A small encoder-decoder audio transcriber, trained from scratch.
Model: encoder activation hardswish, decoder layers 8.
Data: 26041 training examples, 79.1 epochs.
Rows from block 5 of the text decoder of a small encoder-decoder audio transcriber, named by matrix and row number. Rows with one number belong to one neuron. Each number is 500 + 40 x the weight over its row's rms, rounded and kept within 0 to 999. All counts start at 0. Numbers have three digits each.
After each neuron's rows are labels from the 100 texts, of 14976, where the neuron reaches its largest size: "tokens" is the input token at the peak. Only what is clearly more common there than usual is listed. The data: short read English sentences (LibriTTS-R). In brackets: how many of the 100, against the usual share in percent.
# gate: MLP gate (decoder.blocks.5.mlp.gate.weight, 512x192), inputs 0-191
# fc1: MLP up (decoder.blocks.5.mlp.fc1.weight, 512x192), inputs 0-191
# fc2: MLP down (decoder.blocks.5.mlp.fc2.weight, 192x512, transposed), outputs 0-191

gate.319:476486531525468503422470372505517550464446546530554501562490521518500409488496534558447498524535580407493475532514491476526533484546455550506515494494469519445447540555494465536521523536478478476501512542450522507491440511537540451531563540489484537503547514514447533439486492491487429521515584503468474480548556517511472493454467513532452422536554470498515425493476481572473425433431424450529464521515496586498499434465464552485474599495487498506520514525497551615483539478432547487568508480525448502504505384493495539472497508519539438470488485514526513537512488479493526521
fc1.319:497581500530584503552523445490452509512510514608491550522548490536485544507425488494473460491560524510494570510538523473494513474488425507477555555493524453454593530433492546492501524435496502510573427448486553486558473504555524504529465523445445475482413539595484487578569445537481460497538488498526527535496545442490465468402522524543473480541526502505559525456495525517441461440479496461472504491570460489500487489471481425538507520502533464460479392506544530480496373477475534467474488496435514450506488517521494550508462524520478522500488424467549440515479494551523536494
fc2.319:520467496387566457526520534492528516494483468473438482389465547546536457474531492516493599500477494465523438484564443510497505512434530539518427482488549464466481508530536518526469474517532480543465542505465437524384503458514499491502437478517517508446507596545520522493526413461498530459507448452500552473460492507536479469472493466544538499471551530508373626520503496479518468514530503510517479563526558483488516515541542461530462460466531519566436532509504523506490538576517503469455504533446521508493488444519507563475459512481533559520490559482555583436459473450472520552
tokens: "her" (7 vs 0.5)

gate.457:441473448475540509540493569555458523506479480491591521525553592452506487496511522562523529467515477534453549494441476439512523556429439486524545516565525498474459467527477502488538510465493519499477500475456544518505448491547518417466577522599554486452475394539527504549540464471446525559503480461522452438567563461564556504473533523523512452488549458530474510461515561401484530482476575565492503503406537514484473480467487505511486494589496525508473564434509485525473475409551489517476515461519473444490458490507544529531524462442483432514449501445457504444530495513520512513
fc1.457:467525565485463521482482509473487441562420556517515523447497562532514465475495459542502502500503545478506413523549466561462513542542483473503494491532480457523528436504545514431518520525471494508538489542448544443529502477444507539407518451453596490468484552513453499447449471566497538493517493463481479547455543548495520535429487419513482512452485516542565485505528556523506528476473523538451505500448498516485473484433510484495577480483529416440536481468491413479499524554519506573429539598424467485443552482464613509428477525539528523482537478459481495524607476506546505534
fc2.457:423522527505489500422488561523476518477557489500505568534452475561509556553498610472527509542485481509525564462477556519473447509507481483444470454482490422525529552493515561497504531459487486423470467476561478492498520441463490584556542556512433547471512532424524550518453538494480484543530453489493484520503497442492508564503591455494453568493483537472480544471543495504475541552470519399441536441457482549507526490543493557553465521422483434525501486561505480493407521451509508481474491452550497524460462527542481487437480446547417509540514550542520540474563507494514430437
tokens: "of" (19 vs 1.2); "your" (15 vs 0.3); "my" (7 vs 0.5)

gate.113:501522524497508577456490485499544473460437513561519501523475474449449559418532492511538436570509508464492503520470522517546440469424506514501511538493515473560568469542616519548505523498511513446497570528486498534468450512471560506503542480448495499469439507528467539450449502525514463396465496586527520470462471543514501485537510496401518545468475463536488549475523580507534484524540419453562506515461578543446544479516472573445431427408550519486524525476501515527465541498513546508522474517531442584547491447491487546466490537500441502459426560453462465498449524467526489507
fc1.113:528494501475512531526492540615499568562469504488467460494435514486478516471464473484515509556457518556503487435500526464520533539517449510519442418481538526518542553501480509518575481495498489508503454564487495482501482515445475520560464549503506443512479493472495492614447505520513544456458526486531474439565558558467442528416421471539478534484567562507441487566515462538463491524448499550564489531476539446551457562482465475511524502499515540502451484519470505493587528544445479477500528481516517522447534467538583380471476524494551566495556423477479522482520455399435471471
fc2.113:525443436571485471496451490504476431476468460502509491459513502511498483519368458594518499509514522498474465475545445557569431458475498538485504475547549469493504511541508475567427585440467529394473575485512537487500484412523539500494511475468522481529539500535560550530538585496465505513527527458501548521534483530529484535481515552493515521510392498509426515574535501522462554522454434491497461490538485557470540448517480499525520483568422545471586438540493490553474495426506455519533518445544595519413504490481497527530527450512499496514432500507469535502500544499494484462
tokens: "he" (20 vs 1.3); "you" (8 vs 1.9); "she" (7 vs 0.7)

gate.63:520453512477505518527495426481526493530498490470494478478483463536430530467506561539520548581522441518529500481515458517437413448468469493465557466440548563528512531549561502462578504481539482523457527494499445504516392466503528493504527488580530570496453487487526537467526543498472477520464507530530445503529535535459552591517491504465498459528451475546502486568416492504553558458454417513471473515458534531509585493491486466447527483524488455522503555477484494542404525541469502586501445441491508546438512572489465432554528524473490554535499586557517500450454563439517479438
fc1.63:481480494534425495430509564515540530570493503538483512431529505555516484463547531533574515416563484437508510488448469561536461529425509566483498515458503532477501465528484566501531417509512486453541491581492527464421553518492605496513470475509584491485438460493468521494505465483540468545488469473587455475524536451449515500541567480526557424528506495498440500505519468524439484515486562517458465517467524509474478500449505558471500461443415453509485549471492436479552485486491521538485527527482483539528471489544416567539428468510444568514454465465524506462531585507452583487
fc2.63:577533504482547409505394484432436511471506516587574568520471508551489537516494431483516495507569453503486484529465453487454591416464492495525426535451556455492487442525470541477454396477475503499527552474480532494559541481488479475488555517495496454576481531483458509520466578454525502479497574493511498474528497505454442502507494474492495492455505546490443542538458547500465529456444468483545464534452504535499493457544475533540471542471629472534479489461427496504466523505510464515532545475542470504508534581571492573463537506476513541439509489492520532537551451538493541569
tokens: "he" (19 vs 1.3); "i" (14 vs 2.3); "to" (12 vs 1.8); "you" (8 vs 1.9)

gate.143:474482449442474500475528467480581550491568488453486461479584551377469476513496439511464550474524474514597517496540552507527510472458447446550495488421507483494546501508439545500520523487518504511468482404479496529522457515567413587484480453508499479570512509498482604521468510418466540549479502542486418551521489477532532472493455494466484497466477510561530503520512516494466524488549544501572553447503503500486526381500537453553529499495458544485454498518503503474451500443522538567509559467475444530505499519548536554540526478467526445446423513511533512439472564433504524522
fc1.143:527563553472442420511449426451457529485540459465461481471531531519487486498533531449546519481527500498531442516507459467532449514462515562511547578521477430542489476432531551506535544498549472484478577497443479540472495479501495581507511532496458463504512530439500519557408560547471568505486536532477575508505491482433484554561478562489563421496587431488439505512457455490526474471562475509487481439500463454536440485503507517538498480419552499485523531534468556520514502463549523541417541486518462422568516438514568450475453486484447508501507554478559526476562442499461534480
fc2.143:518514472463547472539495536558502516453488572513455557546504492552487545509540484531473456475541567479468526491464555557543455485506577555575509500550493494563526450472521494504522439418504593495580432500532504511517467466512529479473409488488537523542536535498534595481469431458559507393505464477531517452500494494466481534546541543547536464569507496430517520460483464449493548503505516508540556493488471553525509519511457476548514464440466360473493552507482524434455464451525445506552520452476427510495535457467483517475486413543524487517526451466471471447438498487494529540
tokens: "my" (20 vs 0.5); "in" (12 vs 0.8)

gate.202:495473499523589496465475483481497532517478512515449521529425389487461508494502566469422554463515531469492483427432487529524430521538556476428493529492573555456554537507493557565553493532505457536475522501411450501465478425439473469493507566529475472524454475491491483526555543515530478483436516519523540448515525469549555512531545491491535499557484533547451515528534456521424496598496482496508473549564537482466569427515494503529535548529498421480491562497441419444474510464570525496492472462523494523499484482520510486566420509453480510591502551579497524516524490482534425485
fc1.202:499466503422456464476516426474536489497521507435471493424432406552469507544456505476549562452551568545529541537565471503504537488474613470443524483441521506493519488474503402481551443534504532574530471497554529464516458510528523485522477527533543433495505428526538567458529504486505510515466393497479514530559508529522551522490506519496468406382504525481494492535511462508509474438489423469478518426557525501501553458498550475504490456538475464540433471527458530496459521530509503581549515501514502549486513495527498550546402517550517521554501480469531548448559501496532473494
fc2.202:491528501496553551561425527517496541551415472541471572516504501450569486491498559503412473515517543475516477484414524477488500541523463534566480454544486505544526438522444482523457542449483495500467457436461508547520558468465451487584488528504538432577499531466433452489518504553480530465532525390519512540436499510486537485507441508445573531491564526489441524497514576534465453496540541525545528476499455524398516468476480477525510509440572499508495575472412481498532478481484506516470459458481509470480434535456524560512539524514484456579483570541477499533487492538465439571
tokens: "i" (40 vs 2.3); "you" (16 vs 1.9); "don't" (11 vs 0.3)

gate.191:492513524459556543431491483414537536421484586576458507529512478454476493530501519531464475551563487472483497507495512586518508475451505549521522493467511471511437424488467556457459553510532522476418533504492457541558495477467474499459493480524520524459512499451450443527439601510480560521450466594457500507494518499483493501519483547469511505534504521470459474481563472494494439464528522516498510477557565441608507464521459456469567546549500438445490496438600532560489475477508479483529537491526590498460373546525523498501509569489408548487533464532453495465504485515504521512
fc1.191:568515465500524499421474532506470518523464446456459522482541443447508584557450528500518550474474546463589555417587478468510495512482490508452500534457510483589507507528438418529489538501455442536520470478521545447481521503488542420474489518497544502515552441435508428488477485520431478470508449467510440588472502496491485554485547496559484548468460537514536476499511539490492472548462525537540548501447503487459545400561520513492522500440614570484525527530526458488568467567517519544446514526476506523489527528437498418502533405535518473544521534487480475496444556472511496483
fc2.191:509497488513493477454502475488586498522582349554415497535480525487505466466505507573548514478532513508574497511485515483515486477509531604485478460443510459512472499467476524420533562468498530508505499461540512488533463441488514449510504480492471461467455531504546418493518535468519466494464505508511506465578601579514524477498479508519463451471559503465557471484541481495485568462577472448429524478503544564534523422556535541427511445526482464438565508505535543499586527566436506449494466493475513458557482503521566514463528444474503456489463582537500503450553520482447494461
tokens: "i" (12 vs 2.3); "he" (11 vs 1.3); "have" (7 vs 0.5); "was" (7 vs 1.1)

gate.404:494466543538510502472494436586511458517549455497465453544541518502495459513449532576536451592502482524502454541489553531441514523455365494546438557555498480533485498485445474522520516561531538539518529496536522517534550512449478469509490499585582482510481508428454535453420617532478470427481500538471556467522471475495566488539503497461511524476465447482560476546502499486513569503484447529474511429463398427461520442507431484539491524511568487501489505509482536500457541416470449511470496461507485542541440492513472450571515521496503504515514513504536455529536503454549445454
fc1.404:491517434527575472488502521536395471565487552490513477471423438506520549469459473541502504443481550524540473512503437574525515505473486520496446496530417493440445515524491507509418501475519495486486471537525545413531496438494488543454567504503417525513504478507516469584551481493466482527527510512480475491503500556475419488529537513546539553461453587494471468477506432479434525496452524515582528461480535515530510493479555497488424502462511526471569538527491533524602551524506451527547516506413511516639529554508468500490467459442417544543484583493524483489467511508511531500
fc2.404:517513500513518451496476423481476519462506546549564544412513514494525487528510528496499475501536507471508504489575541535522480528488475502515511477485625556487516445513449512535494437477508504482510526482525579575504564493556439522434480506529488405498516506599506495500430567550505532517528478524477480520453480498500487540530501521492564445526509503493464485503416501493501572412619549500458445561510433453510471489520456518431519474460559522535463497492372541533533486533498503444559472451475434469431452454439464494538478554455546555468459495492428506489486532456475487521
tokens: "do" (31 vs 0.5); "to" (7 vs 1.8)

gate.86:562462497479551495505469499506535496459416493530550434554558534532555493467461537452514429502523517532473560561562552436432488495521468534480449519564562446449525505536523413491524460502469486477469525501547509570534475532501522559511491555559545497445443551474475566515460495472504488523471542445541452550522479560583500512480501540511503514446510439552523504528482544437473521496544492496512583509494521544482514523484427501483406507490523465515451502508448435448476559435514563501575573511429416473488486522494517494509434505499490486493496431475437497458429558483569443472
fc1.86:571432577513502453445477467494519438543494475543444532500493454532450573527519492520507495473540465533465547518596507471445437523449476507485493466426461497509459537517493467479510552507484547473508520501480599495475459496424399415510510480485487532498566453488515565427540570510550508509488449538504503499531471508589482445568558439462539521497527494481511474494512497532513496558430554494477493533562557497483533416504500401496615528520485488467507532474572509503591423502547606465496491529499523470496439532498532477474546533494485514484462510483512494488513517464469453513
fc2.86:468538489546444571521426518518527544472501545492571546519537513522493465481514508445466527485497423546530450529533460508523473468472565471478409506509515456468526536515449468514454484503498519536449453477496480477439457518568533465499519526475456486528441487501504478516520470469464567460471529433482497529519542604628538514442492518454568574527510472380582556488562525513517503478523550468436535473540435468510522530427516528448556487495460481559524514512533471432455479555472528543517455525484485528495548487429544527435470545595497489492511505498463516547492517502416490448
tokens: "do" (36 vs 0.5); "did" (13 vs 0.3)

gate.264:461447473452499488466508436534499465540515463471446491461487545451557544440533582446497447444434564499533486569573548509445469486539511443481518519492509551543462523485450529472506492494507473504507494465557501562542568540494522530462507485438474432510438467547518546496433547512507499479450529507540514445535461563537428555527420490467452507503580524525485540537485492512428563470520527519476618479487469530518486444543536498492479522451543592527530565481570473534458555491514479502518455526452486493460539474440541458452442444527513472506503446519423482545464495556567478539
fc1.264:482543543475476455508535439545568508473509519496491548504434512563447510450521457568481522507529427469536450591513514476523557509517468540493445499511533512473484549498546531518535432462514542448479515455532471500531532552499480550465459455550443552503440461474514569493514508444515564473501547476499508526453462493526503474450530476516453488494522472579460442543516490441478475442511469532446511462477478489621495551467554473514521503414527548521486527499444463516495563544467489530549608476508439489451503402494530500488422530538449529508403492586475559526532456483506477577
fc2.264:509455478515582472548475498446567533502566507535482504536560537484457524461537492468480503472472475536471504484607558552542555433490491490537550508488480469511517531488480569430477493448458485544492497469433499511513464501490489472489494504542468548460552577482526500438461469508489526465507489453542422565482557538471478466455484488532443465489505513530494508483531456601430554486452466473563437456615534494472468508516446482498470422422475470489495442525520503561548494502499533450495476477492513568463531523595497516521513501404430484490488492627483503527592494482543475497
tokens: "her" (15 vs 0.5)

gate.288:472523441559487522502476524504562519492474528508472589546559485530455451485523533559500414440484481522483550478554519535498514440527490490554592565526503496468558525430516463504498440589522496463517448506513483512531510475606562455511479523530529528510452448498568469500499450551422486487543542475482461467496482516503442441450469498498500466455545479536489570521450515460494519407514485514445560475462440572469485481540512475474528476498561507483483542589471480502502446506470508592496549508418446529508554489477490443463499507501414472536595424472486544522446484486479555519
fc1.288:441469472502521463600529460525516492473490583531501573513467452471527447444589544457419502471468477406473465535528495555467522478507561503475459505518500515455521525504481470558522516500527512442523493470512499520513412502430453529464533498508466486527455496487530447579441531548555512446475508539571533518509495469509505526518579516465437484495564510468529489558490523437479485525553412439468509458428509446458419491447501591568490527513567543514509534545462548478433532508488494431564474525507523510510499497479489530548494441479509508507573515442569433486445534571500509473
fc2.288:501511495452515486507551489476460416516541498446521490505490490535442523469460558457517472561577489492479533416536491458511436526438447534501466489499553514481470485488520474483551494449543478566566534513558446448508477570434541436502469400488582444492457489482525492498548525496566487522490502486561550452508503479524574506489474519471480533616472540454489436549553444439521492503498474569615509494413510474521495478525461460513483481544433478481488480567570479524527543458500420500535474519478520553516491562576455492531487539473507484499476587486484487494483456498484592498
tokens: "do" (10 vs 0.5); "you" (8 vs 1.9); "did" (7 vs 0.3)

gate.244:607526412491447529454438493494504527503451476555486508549519503547496519490534535530491470452513497568482499499494542424455527452500525517544512513458496528423425551380444571472452460421489492486509510546469526551472536520531477557546441464441438491478528530491428488532527444436500494530502461516562581495542513466409508516459535547562491495464531559511501523522539555538476481515578537550512489472486497530541446489481579491525507443506531435479474497468452443530493513506546473507468451504489516469503480537565542537538527536445454544529478491465470503483492581506387538472
fc1.244:566456465516529481471462484488534487562434471489490499628520508449513472448542518433485532466520425526494471489471504544485479486463502515519467503482553525515516577447480497441508487565531449524547586447501496553492495475487517443523486581531540448495504487539491540423539531421515489492468513468541531516507472508500557519495469481571560468514532502533465469474452492494527533381498451510582520489514430535498469525526486554511529551458621486495521518455486548585499458487523515464529513463522460531528511526536545546477490514498505420464467435512465538337501512458499468462
fc2.244:571453535478517461523478471458447516457550591499512465544541532457551462544494417528427456459470481499580493528531457522559523521543525562522513471502547525467479470507440517507554559477465511433478503530549443505498475480497543431569503491551516558492511508398497499499494497393389563522579523437545475455527510535481556500521522517441497449486545468476487484487426448455583509479541500452514505577458532534468461474519467495486517474535505445467455510529514492493553505543491484444464546475492518417511536501527460536425571558437555447507514529507498467507523530532450531509
tokens: "my" (18 vs 0.5); "the" (7 vs 3.2)

gate.353:517480458511528470464435552510488492499556554581547437554532521488524541482481553524480434534556461414512440527431534511501477468521532497518531499520526472494556482523549564485530412487494452474512434435530524589466549519542465516492495497471512465454560555502503457510450451564470490472546525530505510537594486449517491532568503528510472555526564513437500490513442456480521562533502465440413491447503440592472537532553535521535456424512509482497532453505506477511422399511437474492512470446394475501535499446480494530473524481505469548556547488459533453525549480517495476490
fc1.353:498558449519474513553465570531507528490468480410542508466533472503536592498543550512485483474462453415474504448517511442455455424476475478581542454526440518432444501482500524468545592515491430524477510449484464475481550518503443451478576499456565556508470513488491496492525469465523447475547497499514415487521448495532519508500583517491558586516529550503565555545487517502497525547508497568510414450474420595483505519501517587522523523524511489433475507531536469530560501513518491510491457516516423476475517448473510487466544450454515476450518613455540516491466525503443487504
fc2.353:506529525461445495540533547430530426512571493564454526500497509500504495529508588447527466519512555487461552528489513524532442497505533468563486478604491520491517437552631470475475572469490535504450568464487472541554445572474537527499510540500478443470540532478532503523460445491491501499442513503555500499452467546445524496489544496406521476485544460459418535498424518495421544496483505486530508509475443450489530560487563470510489442511475448561482568482506468579472479497415497553493537537500483455532398468522486480555492496441489418507544524543527447509474507565503481501
tokens: "he" (7 vs 1.3)

gate.176:421466455461535573506516527460446467482547537566555464477447501514500533523550434531481537536438568500493455493488492489464430532478493456499516567566498393477428492514487381554516501563507555501484493460486587424543490553519492460517502485529507456473468459534529460457540525442481468453509466479511552497527511446508502500445513525477476501456465543614528509566483506543524486463536471433506520453444497444480516531523514468567526529521496503496513531541476506480534461473528557534452530477501489411500572468470520527563589518518456461562524480553421552487525486496418513502
fc1.176:490511518480433535505486496479455521481481477438467524531434478544462484448528503481501510507540511498510479477528419511557483507528497473526534460514537562497542541539553493443553545557520519546429474437495474449555468509535570495488517435540487449530513572517536515627498496486542446546538516543401417509482468458517483494596458492514483520471486490480504507562505452515503460499525542507538510552420515507507477455448531474435508425501503444491470495455443503455479501519516508539487610541509465548579511535596512498519555529366519492496447490463477530503557401524516470514
fc2.176:550538493551463551523477509459540444560521493464493521558519449486464525451486426521461452440481554530457468468504493506478536441509518509503531573496535539580418493469485566518501455444486492446531408527557557497463489517550472567582528560556468462463534533525486450558533538469492499493510539492480440493461498448468499448469547454543505423518459504530524574442495531540513467502527495462390511540494485523539570447445571499470490466493546452483435452531532471561455524469571496525446538494435504506489508492442520480455438487438469539546449496493563523563501457505559512537
tokens: "do" (12 vs 0.5); "the" (8 vs 3.2)

gate.236:530476517457519463468460566522496512579374542451513503531498509518540537414453452528499481580534440492472487543480452471468426594462521510456504587525573502531448563500501453457490495496577423567489472533559496506440482532515418522450499464470513462461472487486470526436498509507541489485496513533584475572460490569486519562584422511442561521577460481523495503508433527493464554579488490546509576508533465475492499484475485493512436497586465513481552518460532430481474490502523505504543565546483489501505476475478579470561479502525480528464517483475500460466503496499509484491
fc1.236:553485523445555520539476510537564478557468511536445438552455517566446530508510494493543503538551484560527506516566490479455468472543537479523476475491489457461523523611520446454508471462495558493465515545556478526532465551499452484536536489479631525468518502491529463550524452463487485417508497504533497479495435501549545521502560513401583502556475465502525577478409498467514512436436502503504570563458492462443524500530450519480438512527531405453455482532556493450445530509511524527509428519491515507427489493493490537468476548478482497460432455460469542450496447547496513574
fc2.236:530516488410548481557505524473543538534440555491535466469522515510493522475563538414492554477506488435432456563457424602485592487503481484468492564478491548508473487497524507441516472489486442449518439494513496534501480489537495502557531529484551521488464506485499568479468557495504529380496524474458517492434528462501463499512420445404530490453466509431513469535465471491449512490507502461524498524553528521548449508516501501449490478564428489508521557508567488490485486530508605575482540536560504480486463514432534529486524534600524496440501462530447472490519554524448577570
tokens: "of" (15 vs 1.2); "at" (8 vs 0.5)

gate.371:542462501530519507467513621453444553448469521426484533503509513511446459510529519487522453521494467479446510462469470527576440478459482500503487488530536496477551416532512580483492491518517491462443514471503445492489492516488451453540626536481553561488525489545525553511489466558459441529600516502474481496493496495468488473523501516531475487497497491492504492464535495471500439561490572509411535516464438494498480467523521535492529467527462427558602515483472580536447495443521473513450453482523529506532498517578478548496430463608451474457561483567549488518549393466529501547
fc1.371:557496538503532458524511512430428543476482471508559472519551524475524484530497573419500500537530485532594507480380524573477472524484485468483515545545552520474558467472479541502469508463568560504484480493500507528517513489549473445436521496506493474430540512466604562549492546521480566460456576525467457506486437504510451456441431561477488535505560587482520537420515467490568504485490531520491466492389494497489527504532459449451500451536491476547506501469511454502535397509422502485538551492528407553453509489494524561489515483469518474530512517479569505540486450451483486541
fc2.371:472532465474475508506554523495522463499474486500496481495556493470549566525480424496514498545457484550488447527515504455457496578494653431493450466491444509531468499517449551544477513466429507496495496551558409477533501495518563510535480556476531578523528495454453442535476438517469487537516548437478522568557590489487477453446518485564471503548464491534504507494500460487490498470501494511510500489521497574473484517497477531489586527530529447521452504553482460501542527548488540438418390536434504463472525438482536492432428502484526591514516530504423476570553557475508541513
tokens: "he" (40 vs 1.3); "i" (39 vs 2.3); "she" (13 vs 0.7)

gate.33:450473402554481543523480520574508504459488489489526521551449481528539462475415440515556499461500495492499478548498438527488490532501493501538516555495495506538493506489479508479478474504556528529522484493370496498533570479505546581551482435580532493531451496552487511522540559552499514501461456476467403512510436547513450509497507474516546426507486480607462543508550540462513522497540486528473485439408494550470534459500497417447471480518508506507534552503531513445464473535513521563472460568553493515541580501455503451552467402471491492521486572413534573555466487451459478514
fc1.33:475503475541446509463424540473534579474477488467454499470483541536531562485487481500470533529550553550519569497490435413484505556487459480495465539529461536527446506549543510433528423484540485550526476470503491510503470556515591510454529520530466514541474486499555521505562547473516521504463529528556506444464531419480555516521456628491464493587447472482534460422433466471528523469440482574532489518469495518557404586472502429549535493488464505549488534460530522503459506493514524527508487461525484459494495561510513513454470443468459597412468546453480469516461442529491540512
fc2.33:506520496502543436552531517526426469528524496484429558581526475568454580472502462454545439475482486484404524488542524527567460521460461491437522494491501494463554473518433489501464533477588557474523477519498478485505538510527434483527513487475489556549520482535572526512406457436556516534498507544532554556502489548499550570452520499452469532546566481456430460519551528564454441495505518464429525538516466467518466456452455536556502471457514517408531458467536552490465496498460491483517467491566516500529477488549471503510536485542447485449499435469478503455436493453511562613
tokens: "do" (13 vs 0.5); "look" (12 vs 0.1)

gate.169:571492506495513550482500550517522501493492457527500487523568547510481555519492510432458526586535516427541551497560508549392395490612468547502479491488454442459462530475485437489460502519521530523569539489486556486485498478550545507488470480546452525523484486500579511499482519527512436512475468530503499514449522471469501486467502596469461458555478483498509512532512516482501454427461496427505467442446487529454477472482513498487508542453488462418542534446481582467594526473469511528537500493494546499493471499595484625474487411435475516492522536555521519421501499471536498580
fc1.169:542500494471503521483475531525485480498529552514569486513540537535458535507473495463469440495493433497457600458544415501497529558544481523506467512471546527504478559528539466519543451454498597521505488526510520467443520481515597497452460492551478480500447447453549584472519498458486447481428426517512506538534482443539575506482500472472436517511498441557485497478525460439560548418468512512523517536546486529457526518504533458523552524542530465545534479446418480512565425465510470554554520471523512545482380502472460559441462486525454445506555495571443503455521461578454517484
fc2.169:543484444467537539433530492477529455551492428420567466481501531494527515459474484537521417502456492467552473503437507524509551526512541465492561524484568489485497521512504562485456474534528555540505541516550507487555485590465449493537530465401505494438547525576493577545405505497551506485499522488502545456498520514527548467512526460479507455428414544528546546497460507472509580482443578593393479554445516496478529482468477485476543474541471448498511478551469495525498466512561470508487476507451515527512475533457467496404446503480401520458545539507461517513429481522464500533
tokens: "go" (10 vs 0.2)

gate.430:462520569553507452468489517468527552557452539519430459539561506503527469538508487426518544469582532491399463466451541516491491537519551502499546568489539530541529457441473521472498512524536493551487428538448480539458543449448433524467504462574595500430494553554458535514438555518452502516478498504504506509507437491538456510497543461420443528423517419469472415512509500511540460508520459549483511512556510438457490485508494477527503535582533505467479541464488479516534414492520538485451526471517387460490497482553496575532485548499438490501535480554445520509464521544469486554
fc1.430:530505569462521469449509459420540494564483459490509495413482518520508513505550417499497447457591531502541450512486523479467470474557566514484515473546480482418552491478523531454514538509569548476538486425513481530492494481510427463526441543534565510447539508520500523511561494569469469538474481545392533559517440569477512493487528508452435486526438500529552513523542527490478466418505507573547468414558485554485529518466517497551421513511461509475510502471474518495475541589532461467492480511475560478500467479521496462570418500530497402459465513580558478465486533498455465534
fc2.430:510486481519490499538499526509513515410384535556478541493510524523496470495469503495438469513500518520498558473496521475454552496494554520520542518491531603501516503558494459577508505502463520503445525521538454563491480500464458478462520538489499426497542534498467502447549545471490544475584562483457492554590531497457542551531493482483513480457510501436498469475458435557441548482495561527583594486445503459466513405559471494500489478536473523512527539404381453484533532452465509490489498514489422494516523520467484486454513561484493511492440555518468431588571465481590490456
tokens: "i" (94 vs 2.3)

gate.382:508471425456466534461452476528492446472491489501475489556439536464446543499520499533468534487508542484523536527457513483531456501551466528502540496502517450524505536483571517467454566539564493502551556524488570481550510565492570611480467458484456497459517457497469479475525506441533403516509455586520527479466469521512516574569521528496510441504514571407445458483513472534471441477560495485540441525507512495397490428474610471507492452569476502521484502481496509403462519521483525516509507482484577556531501449498528513513466453540383483481487505554555471428546513505509548491
fc1.382:488542517510533427507503540575511558450485544429483534448463460532489437513484480523530525490498501482542451586445469484544470496546509531476522477504463486523453463455559571482450513469466505483512506516461530494538518451488522449453461455487543550486471543596537460557464527522472488552486513478482475508459528484530521467514465524548460496507569531432549462463462550595501529537544526526582486434411467460537531501517453501494485466579522470548480461494462459507514466517523502492481512439422616465493479511501555510545515448444436411524477581496478495469608564556503469543
fc2.382:387503476552468532481441448470582493508470475451504511533482551446538486485503479523529514591559488452585451459463435520437454513540575558522556549580471535466519529500485465558459589510552491496476504449365445564540497513515526530500486493462515455497550447466560460560497469483567520513501452464515469554515483560469463510481486479475520537507466443540412493513509499523436504546520486534472539517546521561502497550503526515491470455450501561476480538451515538502435436510469506533490520409468556462474548442542460511532509495479524483492505492498517456529455538502502502586
tokens: "go" (7 vs 0.2)

gate.147:526485475467472556477505444494477527462494543539519567475474490520501573571531582480421502485497473516522490478503586463514465453525601514449499474555403557465503531429475498508477542442582515461525492452501521473445470597532452487556516520549485499461519506411555503491467550559488548477496513534410483483517488488529550478471466528501484483473544497519541472432532509432531482550590545444510460469546473520483507534401554505511424486503454535442475528487489550501487528439468421496425508475503475458490460486469559479513505529475504512562501565552506431535578530507469494517
fc1.147:466479553495462493571526452548485504501626495436551441442508405481480527490608539439489491419520473529481468440524554540534485496530528520511475510414421487492554434510463494539523536494498524442517486533527502504510510559429444469491496508520482496495437410538567469547511476503545444486455488548460480483429497512507546549554500528450482456542511486503463533480504440531429519439496507531521491453516560531479490556505531545459476380542525506497562481487511517550546503492536522478492492474504515492509489510542622541435425470535559498552480499480475505475515506432531539501
fc2.147:516587485477488512505560463477510565507545497512492506561559504460590489500531497476426570430485550576517450511532488520541533466493454490586446511483500518520477512500520591454473507548439448523533491549427507526477436495442503527558501473464554536475519478431535445496520513480478503483500507504559440515494483481555536431527498456437566526490453560483466479447481501508519428496483560447496494559488503501504516547483465486493516419476545507504408489482505518488589414506496575455532510532489504476542465465428532417465390472548535493486565538492466543544529483469571473459
tokens: "he" (15 vs 1.3)

gate.163:526530470523565540490508589521435563562483540526507459443533436445480539529526442542461526516538537460432486478506463459501442531486455503477439512593550474572549480460516511536472538473552531490506500470486502469449447552456493493507524495540456566508434547538519463506499608504430442496493542484535459443542478426516443484478541491487462539491444495492465464523494533533439521462525576489523478425482474483565436557606490494510516450419539475502561538503470520480496494537450500480453516473462578456519539511561497529539454468481471494437559533533498539489481500458436464561
fc1.163:491545522492532476527483497525479513535523501500468554499573518460469473512505519564546555511508532474541453494450572481519537492472486492474447496496555493495505439501490547402521521514490549523514567521512473476537410512448526506455498488492585458503461576464419487423520598452586480483474516520543500503537455552468512521525429476633509502396438512465479469529465506503497499599486484438498501536477448506428535418471466501532511449485522529487453463500503538440465421476462521519464427503475558507513553463500510467483490564531556466497484562477512536532521507538555402521
fc2.163:576395525450513466510490520487458423511514512462514561477531455474451551529464499454506559500584583509495533529488473558570492530489559430520460495532435607449532542546560513496401488507518501495530436531504547562526477519501497487515529529440514443410552496487499479489445493475388533494479540561535490541508448460523417478550526527429444509559441509522554490529445454476507532523495490472581523478451526536533504495477505458540495471534544538513505483519487461465520517496531496470485526448506551466523435465457460506539521461475479560455506453524576463495530512468438516555
tokens: "i" (27 vs 2.3); "you" (16 vs 1.9); "shall" (7 vs 0.1)